config = dict(
    arch='jasper',
    model='sound classifier',
    dataset='read English sentences (LibriTTS-R)',
    train_examples=15625,
    input='waveform_16khz',
    targets=['voice'],
    num_classes=2,
    norm='batchnorm',
    activation='relu',
    depths=[2, 5, 5],
    kernel_size=9,
    wave_channels=96,
    wave_strides=[5, 4, 4, 2],
    widths=[128, 192, 288],
    mixing='cutmix',
    label_smoothing=0.05,
    loss='cross_entropy',
    init='trunc_normal_002',
    residual_init='none',
    optimizer='cautious_adamw',
    lr=0.004,
    beta1=0.9,
    beta2=0.95,
    eps=1e-06,
    grad_clip=0.5,
    ema_decay=0.995,
    steps=18300,
    batch_size=128,
    epochs=149.9,
    lr_schedule='poly',
    final_lr_fraction=0,
    warmup_steps=360,
    weight_decay=0.03,
)
Rows from block 5 of a small sound classifier, named by matrix and row number. Rows with one number belong to one channel. Each number is 128 + 32 x the weight over its row's rms, rounded and kept within 0 to 255. All counts start at 0.
After each channel's rows are labels from the 100 clips, of 14976, where the channel reaches its highest value: "responds to" is what is common among them. Only what is clearly more common there than usual is listed. The data: read English sentences (LibriTTS-R). In brackets: how many of the 100.
# convs0: first width-9 conv (model.blocks.5.convs.0.weight, 192x192x9, each kernel summed), inputs 0-95
# convs1: second width-9 conv (model.blocks.5.convs.1.weight, 192x192x9, transposed, each kernel summed), outputs 0-95

convs0.17 [119 120 189  84  92 120 125 117  68 168  70 154 174 148 167 126  98 124  74  85  81 163 112 152 139 191  78 145 120 141 158 120 121  83 151  68 128  74 163 153  91  81 153 196  62 157 147 128 103 124 161  90 168 146 177  85 111 147  78 156 135 131 117 148  93  74 148 163 131  82 172 140 136 149 150 153 125  82 127 168 105  87 194 160 145 116 168  90 127 143 159 178 142  78  75 150]
convs1.17 [126  99  82  66  98 112 166 121  86 154  87 132 111  78  90 105 118 140  82  94  89  95 125 144 166  70 121 145 123  95 128  90 148  97 165 110 153  82 120 119 106  78 101  72  80 126 146  93 103 100 114 104 159  87  97  95  84 146 100 129 144 142 161 129 108  83 100  61 100  81 104 170 181 117 111  97  86 124 145 197 109  79 163 100 152 109 132  85  80 149 160 128 187 109 122 141]
responds to: voice: male (100)

convs0.23 [ 98 137 202 120  97 116 122 147  89 162  86 114 162 113 165 135 100 159  94  93  88 167 106 163 157 188  94 162 142 142 134 131 122 120 117  95 146  91 186 181  89  99 135 209  77 189 158 133 123 110 184 118 153 169 161  91 101 145  96 132 136 139 163 175 134  85 152 146 149 124 173 161 111 143 158 188 102 123 142 158 110 121 168 181 152 101 204 135 127 120 148 171 166 124  78 169]
convs1.23 [114  95  78  70 102 112 159 131 106 128  99 122 101  68  95 131 115 136  73  86  84  84 141 132 177  74 139 135 140 102 132 101 119 110 155 104 145  79 107 101 107  75 100  77  86 131 144  88  82 100  96 111 162  89  92  88 100 139  85 131 125 130 161 125 123  86  75  72  95  86 103 164 170 112 104  94  66 126 103 182 117  84 167  92 149 117 111  93  88 140 162 120 187 117 145 108]
responds to: voice: male (100)

convs0.135 [135 135 104 137 128  67 120 164 136 121 163 107 100 113  80 163 130 106 147 108 129 122 138  84 152 114 142  85 124  61 132  84 104 209 124 110  95 162  86  93 156 155 109  91 150 125  86  42  90  95  86 124 119  96 116 149 120  84 111 122  73 116  78 101 120 150  55 113  94 187 112 105  91 118  99  91 120 112 106  78 126 208 111 114 131 111 103 197 103 103 111  95 119 117 153 112]
convs1.135 [128 130  88 140 136  90  93 132 137 131 123 112 116  81 102 137 128  82 138 153 142  63 147  88  99  78 123  71 127  83 156  48  87 147  97 154  94 133  68 118 115 143 114  93 138 138  91  84 140 137  51 139 104 109  77 126 150  66 140 125 163 107 111  75 135 132  89  79 109 139 132  67 122 146  76  71 106 120 120 100 139 140  53 134  87 139  78 144 121  86 133 121 118 137 113  71]
responds to: voice: female (100)

convs0.155 [115 139 176 107  84 136  97 150  93 167  90 121 170  98 176 147 108 163  86  98  87 182 106 164 161 157  94 168 129 148 145 137 129 129 106  99 133  89 189 200  98  93 119 181  76 168 154 135 127 127 200 121 139 166 155  91 111 154  91 133 141 148 175 179 131  89 147 131 127 144 151 158 118 144 162 193  91 127 137 166 119 126 182 191 135 131 197 137 105 108 121 171 181 128  92 171]
convs1.155 [128  97  87  67 102 113 151 132 100 135  88 132 106  67  97 129 122 137  70  88  88  87 137 133 179  77 125 139 133  98 124  94 117 101 151  94 146  76 114 107 110  69 109  86  88 132 140  97  81  99  99 118 158  79  97  85  94 140  89 137 125 122 166 124 117  83  73  61  97  80 109 157 167 108  94  94  75 119 107 180 111  80 164 100 145 121 111  86  89 136 154 124 188 120 139 104]
responds to: voice: male (100)

convs0.25 [140 121 165 106 112 109 177 121  85 177 105 181 174 116 170  99 113 146 104 118 130 177 124 140 128 157  96 157  81 140 173 151 175  91 125  68 127  93 178 188 103 123 138 171  85 146 153 158 192 151 164  97 187 145 179 115 137 147 124 178 115 142 126 131  74 107 151 145 131 134 163 147 149 162 142 168  93  81 200 152  95 110 198 168 119  81 149 105 148 115 182 151  96  78 104 149]
convs1.25 [116 113  99  85  91  95 158 120  73 164  79 132  99  88  85  65 139 151  89 109 104  87 106 153 191  85  97 150  77  83 109  91 130 100 153  98 162  91 113  99 128  84 102  94  76 100 166 100 116 110  99 129 172  79  97 117 115 153 112 147  94 129 163 104  92  82 102  70  86  81 115 140 197 116 108  96  74  83 146 175  95  82 168  99 151 106 110  99  81 140 177 105 166 106 102 135]
responds to: voice: male (100)

convs0.81 [ 89 136 157 136 139  61 163 139 132 219 116 133 136 138 159 171 115  65 115 105  74 134  94  95 147 140 147  88 109 100 203  88 140 134 137 138  90 128 129 172  93  91 129 125  65 161  94  94  73 145 142  88 182 112 153 100  83  89 105 133  75 146 132 151 176 133 121 176  88 146  99 109 120 158 113 117  85 142 159 122 140 169 163 163 118  47 158 189 121 111 146 146 103 135 112 156]
convs1.81 [ 96  78  78  83 114  95 176 126 126 174 120 105 121  64 111 124 117 138  69  74  90 111 132 117 168 107 147 125 150 106 126 126 143 108 129 101 142  85 129 112 142  86  77  83 111 127 132  89 109 124 124 119 157 128 111  69  97 137  76 146 103 149 172 135 145 112  75  90  88  82  54 168 156 124 130 122  50 134 122 112 129  97 176 102 141 108 138  78  89 114 171 122 135 130 132 104]
responds to: voice: male (99)

convs0.2 [125 159 117 125 116  58 126 184 122 128 136  96 100 115  85 150 120 110 130 102 109 130 120  92 167 120 129  94 107  60 157  94 117 185 132 118 122 146  92  83 139 141 111  89 133 126  90  58 122  99  92 123  98 105 118 143 113  91 104 130  71 122  80  74 101 127  51 124 105 143 112 113  81 123 103  87 110 110 138  52 116 161 120 116 156 102 117 164 111 105 112  81  98 112 134 121]
convs1.2 [136 106  97 113 139  89  98 115 126 138 116 121 126  85 118 136 138  84 122 151 136  81 124  98  97  74 121  68 111  81 138  45  86 129 101 155  94 114  68 107 128 123 129  98 125 134  81  89 149 142  56 140 114 111 100 117 151  63 142 108 147  90 143  62 133 127  95  89 108 147 137  58 119 148  77  72 101 121 124  93 134 136  67 159  92 126  88 137 129  94 134 119 107 130 105  65]
responds to: voice: female (100)

convs0.178 [127 116 204  94  99 137 114 130  81 159  80 141 172 125 184 130 106 160  85  92  99 177 114 171 144 194  84 170 129 155 137 137 135 103 133  78 152  87 181 181  95  89 149 209  81 175 174 144 124 122 184 111 157 161 176  92 112 163  93 151 144 141 152 160 107  81 164 146 140 118 168 149 129 153 157 186 113 104 144 172 104 115 188 185 146 116 173 118 123 119 156 182 164 106  88 168]
convs1.178 [124 102  94  74  94 110 156 129  95 139  93 128 103  76  95 107 118 140  78  88  88  84 131 134 189  76 118 133 124  97 115  93 121 102 157  97 145  80 111 107 104  79 111  79  85 124 137  87  85  99 103 109 158  86  94  96  96 144  93 138 132 121 159 123 113  85  91  63  97  79 105 158 175 113 104  98  78 125 113 196 113  78 159  92 147 123 118  80  77 144 157 129 199 105 124 123]
responds to: voice: male (100)

convs0.188 [149 124 132 115 123  50 142 149 123 140 145 127  96 125  79 186 135 105 118 114 117 138 140  76 141 131 130  70 132  53 164  77 107 190 145 114 100 136  75  93 154 133 110 105 136 120  75  47  99  97  73 122 128  85 139 128 136  71 114 117  70  99  63  86 123 126  56 130  91 187 127 100 107 126  93  92 138 116 100  85 130 183 136 122 159 110  99 164 102 125 109  91 105 118 147  94]
convs1.188 [119 124  84 133 132  96 104 125 128 144 137 122 125  82 116 144 130  75 134 166 141  86 128  84 117  64 104  72  99  91 174  54  88 120  92 161  92 132  71 115 108 144 125  87 129 132  86 109 157 171  51 134  98  99 104 135 155  66 147 120 154 101 125  78 145 130 112  86 119 130 130  59 117 156  65  74 102 117 153  91 139 128  81 155  91 135  72 129 118  93 136 123 119 133 107  89]
responds to: voice: female (100)

convs0.152 [120  65  64 123 110 105  81  97 130  74 120  73  71 110  27 151 123 106 124 116 121  90 125  50  88  80 124  79 124  90 147  71  86 148 118 128  89 121  82 100 126 133  64  68 143 114  73  78  90 114  91 119 135  93 120 120  98  77 114  87 106 121  67 107 118 122 111  97  89 137  96 116 117 119 113 106 112 119 115 105 104 134 117  73 119 107  99 131 128 144 115 110  93 131 125 119]
convs1.152 [146 157 114 152 141 140  78 163 142 193 141 155 104 144 119 179 138  46 151 153 136 141 153  63 135 125 119  68 160 126 187 102 159 148 110 162  80 128 107 174 119 133 134 118 155 129  65 133 161 180 122 140  92  86 133 134 154  71 143 141 144 129 105 139 150 150 154 174  91  85 114 110  76 147 112 105 134 156 182  75 142 124 123 144 130 138 105 125  93 101  97 122 128 149 110 131]
responds to: voice: female (100)

convs0.103 [141 126 124 113 124  44 115 143 125 144 140 116  93 135  75 174 140 100 118 106 119 145 140  70 128 126 135  76 126  49 163  67 103 187 145 115  89 127  70  92 154 136  99  90 136 123  73  43  99  94  75 126 114  85 112 126 135  80 116 114  68  93  75  79 121 140  51 130  84 155 118  96 104 124  87  83 138 121  99  82 129 158 130 122 144 113  88 158 106 121 109  92 107 113 142  99]
convs1.103 [125 134  93 143 138  88 115 128 138 128 130 121 115  93 105 151 139  81 140 160 147  72 143  96  99  77 123  79 116  83 176  57  94 121 116 179 112 134  66 114 127 139 126  82 137 147  89 104 140 161  61 150 113  86  98 137 158  76 159 125 144  88 105  76 150 140  87  83 113 146 123  75 117 156  71  70  99 129 141  78 148 128  87 141 108 138  60 137 121 121 137 107 120 138 124  75]
responds to: voice: female (100)

convs0.10 [121 177 101 144 123  74 110 193 129 133 152  89 113  94 103 131 113 116 148 100 123 125 130 119 179 103 129 115 102  88 134 115 136 211 111 118 123 161 112  97 143 141 107  97 135 134 113  75 138 107 117 113 101 123 110 156 112 110 113 130  86 159 102 108 102 142  74 109 125 163 105 133  82 123 132 113  98 102 152  56 112 194 112 110 150 118 129 189 100  96 109  92 132 117 138 144]
convs1.10 [121 113  94 122 141  84  89 106 129 142 120 116 123  83 113 130 125  78 124 140 131  75 117 100  99  76 127  83 139  76 129  47  80 133  96 144 102 125  61 111 120 127 116 104 129 119  88  77 137 126  59 139 100  96  93 112 152  69 135 115 159  95 135  72 134 121  88  92 115 150 129  58 114 142  79  76  98 126 122 111 131 137  55 141  88 124  81 135 124  80 131 122 117 132 110  71]
responds to: voice: female (99)

convs0.36 [136 160  93 150 121  84 111 178 143 129 154 100 114 127 116 117 133  91 152 122 114 128 151  85 163  90 121  77 113  65 159 103 152 187 142 134 111 126  91 115 147 152 108 102 147 151  90  64 162 104 111 118 110 111 105 147 118  84 126 145  77 166 106 106 101 137  79 135  95 136  88 132  86 142 120 102 126  93 195  55 127 155 112 127 146 109 127 162  93 121  99 106 138 121 133 150]
convs1.36 [125  93 126 114 133  96  88  99 121 155 119 129 135  80 125 128 115  95 115 134 123  68 116 114  85  64 125  81 106 100 109  52  61 115 108 137 110 112  69 105 124 123 146 110 112 106  94  98 131 127  46 120  98 101 101 105 127  67 125  96 157  97 117  89 139 125  78  90 121 154 132  77 113 148  88  87 101 114 104 106 121 138  66 142  92 127  92 133 125  91 127 121 117 114 106  91]
responds to: voice: female (100)

convs0.117 [157 126 127 123 136  63 135 144 136 132 138 118 107 152  87 175 145  94 119 114 128 155 145  69 135 131 140  74 129  50 170  64 114 188 156 107  73 137  69 126 155 140 112 112 157 125  64  52 107 106  74 119 132  74 113 134 129  67 122 134  74 101  52 101 113 131  70 146  77 160 123  90 118 128  82  69 155 108 119 105 115 164 124 148 158 107  89 157  97 132 104 115 123 105 149  94]
convs1.117 [130 125 102 132 145  90  99 130 132 158 137 119 117  78 125 152 133  96 127 155 146  80 138  97  92  57 133  82 112 102 169  47  80 106 115 156 107 127  69 103 127 138 127  80 136 131  98  97 150 140  62 139 106  97  97 132 142  58 152  97 156 106 119  83 160 139  85  67 111 149 112  77 108 172  73  73  83 121 139 100 134 132  85 151  97 150  81 132 114 108 125 121 132 131 132  83]
responds to: voice: female (100)

convs0.116 [123  89 137 143 131 142 153  89 142 113 128 152 153  51 185  87 103 137 125 143 143 167 109 152  60  81 120 149 114  88  61 156 162 147  75 141 127 118 158 175 102 172 198 122 160 158 153 104 173 123 168 126 146 140 133 119 115 140 140 155 112 157 121 184 109 136 145  71 127 200 123 150  92 124 143 159  58  93 156 114 120 172 143 148  95 144 152 150 146  49 144 142 181 114 109 154]
convs1.116 [132  95 117 125 100  61 178  84 112 134  98 147 138  61  86 135 152 163  99 107 118  77  94 170 159  93 104 160  97  89 127 101  95 106 164  92 184 121 112  64 125 107 115 129  99 104 172 107 108  85  93 127 144  95  94 114 145 152 106 160  79  98 148  79  84  99  97  89  90 115 107 136 164  88 107  98  95  88 102 159 106  87 191 103 149  74  84  91 115 170 165  70 107  92 119  75]
responds to: voice: male (99)

convs0.3 [107  77  87 124 120 106  83  91 117  92 126  95  87  98  38 149 121  94 122 115 124  96 121  54  98  90 119  78 108 102 131  72  80 143  97 137  88 131  64  89 134 120  85  95 132 101  70 107  97 102  73 116 132  77 126 130  93  81 117  90 121  91  86  88 115 132 116  85  99 130 103  97 137 124  90  78 100 109  91 124 110 135 120  88 111  97  67 113 121 127 130 111  92 118 129  93]
convs1.3 [143 166 123 142 138 137  77 150 144 170 138 162 115 175 135 167 127  32 142 148 145 142 167  86 146 131 105  76 159 133 177 112 189 151 151 160  76 116 110 166 117 145 140 117 173 140  62 130 188 163 135 140  86  91 142 147 160  81 144 144 126 109 114 157 134 147 152 167  94 118 114  92  71 146 118 107 168 164 188  59 140 129 132 152 141 148 104 129  89 144 107 123 124 152 129 129]
responds to: voice: female (100)

convs0.149 [115 124 202 105  91 112 121 139  88 153  81 128 173 116 171 140  99 161  94  89  95 177 108 167 157 192  92 149 135 152 152 137 123 104 118  97 154  89 185 178  96  94 141 218  60 172 155 124 127 116 184 126 157 184 175  89 101 147  90 144 136 152 157 171 121  78 143 144 142 108 169 154 122 148 164 186  94 115 141 158 101 103 173 176 149 108 200 120 128 119 163 175 160 131  81 165]
convs1.149 [116  99  83  79  96 115 170 131 102 132  96 128 103  64  86 130 120 138  70  86  85  86 148 135 181  73 130 142 134 100 131  96 125 105 160  96 149  77 110 111 107  75 107  73  90 134 139  89  92  94  98 109 159  88  91  93  95 141  89 140 131 128 166 123 112  90  78  66  95  86 104 164 174 114 102  95  68 127 110 186 114  81 168  93 145 113 112  96  78 142 168 120 182 120 135 115]
responds to: voice: male (100)

convs0.34 [145 126 172 145 156 128 146 123 161 107 147 181 153 181 155 168 165 156 138 158 151 151 131 178 130 167 154 158 161 159 172 171 120  96 171 163 176 136 147 140 155 146 178 178 158 138 169 169 123 175 144 165 154 155 160 135 171 169 157 156 120 131 190 141 174 146 126 181 161  58 155 125 139 129 134 142 176 163 112 137 171  71 135 127 163 144 140  72 108 184 174 132 168 166 150 126]
convs1.34 [127 121  84 124 108  79 115 134 112 102 122  64  76  99 104 109 118 115 134 134 133  97 119 108 151  57 131  97  83  52 135  48  96 110 124 121  94 131  55  94 145 118  79  63 106 125 100  65 134 121  60 128 103  64  83 153 127 100 141 111 110  98 135  75 118 123  84  92  76 114  93 101 104 118  66  59  98 110 116  96 114 117 112 134 111 123  72 133  71 134 108  70 131  98 129  95]
responds to: voice: male (93)

convs0.175 [145 127  83 101 117 110 151 117  77 206  98 118 191 109 158 145 122  98 101 111 109 166 147 113 145 130 112 124  91 122 213 129 170  93  93 102 118  91 167 176 119  97  97 167  67 148 129 119 165 165 180 105 174 158 163 116 124 127 132 143 128 153 119 128  95  95 157 131 108  92 123 158 161 158 156 171  53  95 179 164 114  80 209 167  82  83 165  88 161  96 172 165  90  74 117 161]
convs1.175 [109  92  91  75  95 121 168 111  85 156  89 137 117  82  93  89 140 162  70  96  96 103 118 152 169  75 109 146  92 100 119 109 164 109 172 103 159  87 134 121 116  77 109  85  83 119 157 105 111 107 125 125 168  96 110 104 100 156  99 163 134 149 164 134  87  83 118  78 100  88 119 169 200 125 116 107  78  89 163 204 106  78 167 105 150 106 118 100  79 158 179 144 171 108 117 133]
responds to: voice: male (100)

convs0.167 [118  80  91 125 114 134 107  96 125  81 113  76  56 123  40 139 117  72 113 119 107  54 123  38  66  65 128  78 124  96 155  72  96 136 131 147  90 120  88 122 125 120  78  59 124 124  61  92 112 141 123 128 132 108 123 117  99  65 110  74 110 148  90 124 144 104 102 114  87 138  63 127 110 119 132 110 119 149 142  94 126 141 123  72 120  99 129 119 126 138 103 101  63 160 117 158]
convs1.167 [111 154 135 147 142 144  64 185 144 191 131 192  91 159 123 167 109  44 144 127 129 155  87  67 173 140 121  67 105 145 141  92 132 126 122 156  53 137 103 157  84 120 135 118 135 102  45 154 128 194 117 119 101  98 127 132 161  60 131 139 164 146 135 137 150 128 151 170  90 106 123 122  99 132 109 107 137 156 145 100 136 133 128 116 140 119 141 139  72 106  84 116 112 144 102 140]
responds to: voice: female (94)

convs0.125 [127  80 152 132 129 135 121  89 140 153 124 144 152  42 190  98 114 106 111 130 129 169 111 143  63  83 135 144 112  87 101 129 164 121  77 130 106 123 161 181  99 140 186 140 137 172 144  94 153 118 168 115 163 128 144 104 128 135 128 170 118 150 130 200 122 125 149  86 113 206 127 144 106 136 142 161  36  99 142 130 136 157 152 156  88 115 157 140 136  41 154 165 174 120 113 167]
convs1.125 [124  81  87 110 105  63 176  70 111 122 100 118 162  54  98 136 141 146  94 113 126  90  86 136 155  87  98 150 104  90 121 103 112  95 180 113 160 108 130  90 126 100  86 104 111 104 148  99 112  84 111 134 140 100  94 112 130 131 114 140  80  89 184  87 107 105 103  78  82  93  98 158 155  98 111 101  82  72 104 150 104  84 183 107 149  75  95  63 114 175 143  66 125  95 113  70]
responds to: voice: male (100)

convs0.82 [126  66 171 114 135 125 128  62 124 160 121 136 151  95 201 109 122 127 114 135 124 184 127 162  66 118 132 161 115 100 109 143 155 128 125 120 124 118 167 191 110 117 178 144 109 181 155 106 141 109 171 102 173 137 149 100 117 144 134 160 109 136 122 195 126 126 142 125 109 188 135 149 102 141 142 157  78 111 155 128 133 169 173 181 118 117 156 150 133  70 161 184 183 111 120 154]
convs1.82 [130  99  96 101  91  82 184  95 106 118  95 108 139  72  74 120 159 141  88 115 105  82  86 146 161  94 112 140 106  99 104  84 124  88 178 105 170  95 121  87 124  91  89 100  93 121 149 102  99  86 108 128 139  82  89 111 107 139 112  94  93  87 189 116 111  88  98  87  83  86 101 158 171 104 111 106  93 103 128 155 121  68 199  94 182  85 102  64  96 187 157  81 146 128 116 103]
responds to: voice: male (100)

convs0.65 [141 143 136 140 134  56 144 173 130 131 150 118  94 124  78 179 135 107 144 101 130 128 127  85 161 124 151  86 120  71 143  84 103 208 133 119 102 168  85  90 155 138 120  95 140 123  90  62  89 101  84 127 128  96 130 147 126  84 111 115  71 100  85  85 121 140  51 111  88 202 128 103 103 128  92  95 140 119 107  83 130 200 126 123 139 104 100 200 106 107 105  89 103 122 161 109]
convs1.65 [108 151  87 149 129  88  88 143 129 110 124 135 110  75 115 123 113  87 133 145 137  67 112 104 124  79 117  74 102  87 145  64  77 138  99 154 102 138  61  99 104 147 118 103 144 125  94 103 134 158  56 141 114 103 100 127 163  65 145 147 157 104 140  62 134 122 102  77 123 145 127  57 140 134  76  75 106 109 117 103 137 137  71 128  96 126  77 139 114  96 138 117 115 139 105  73]
responds to: voice: female (100)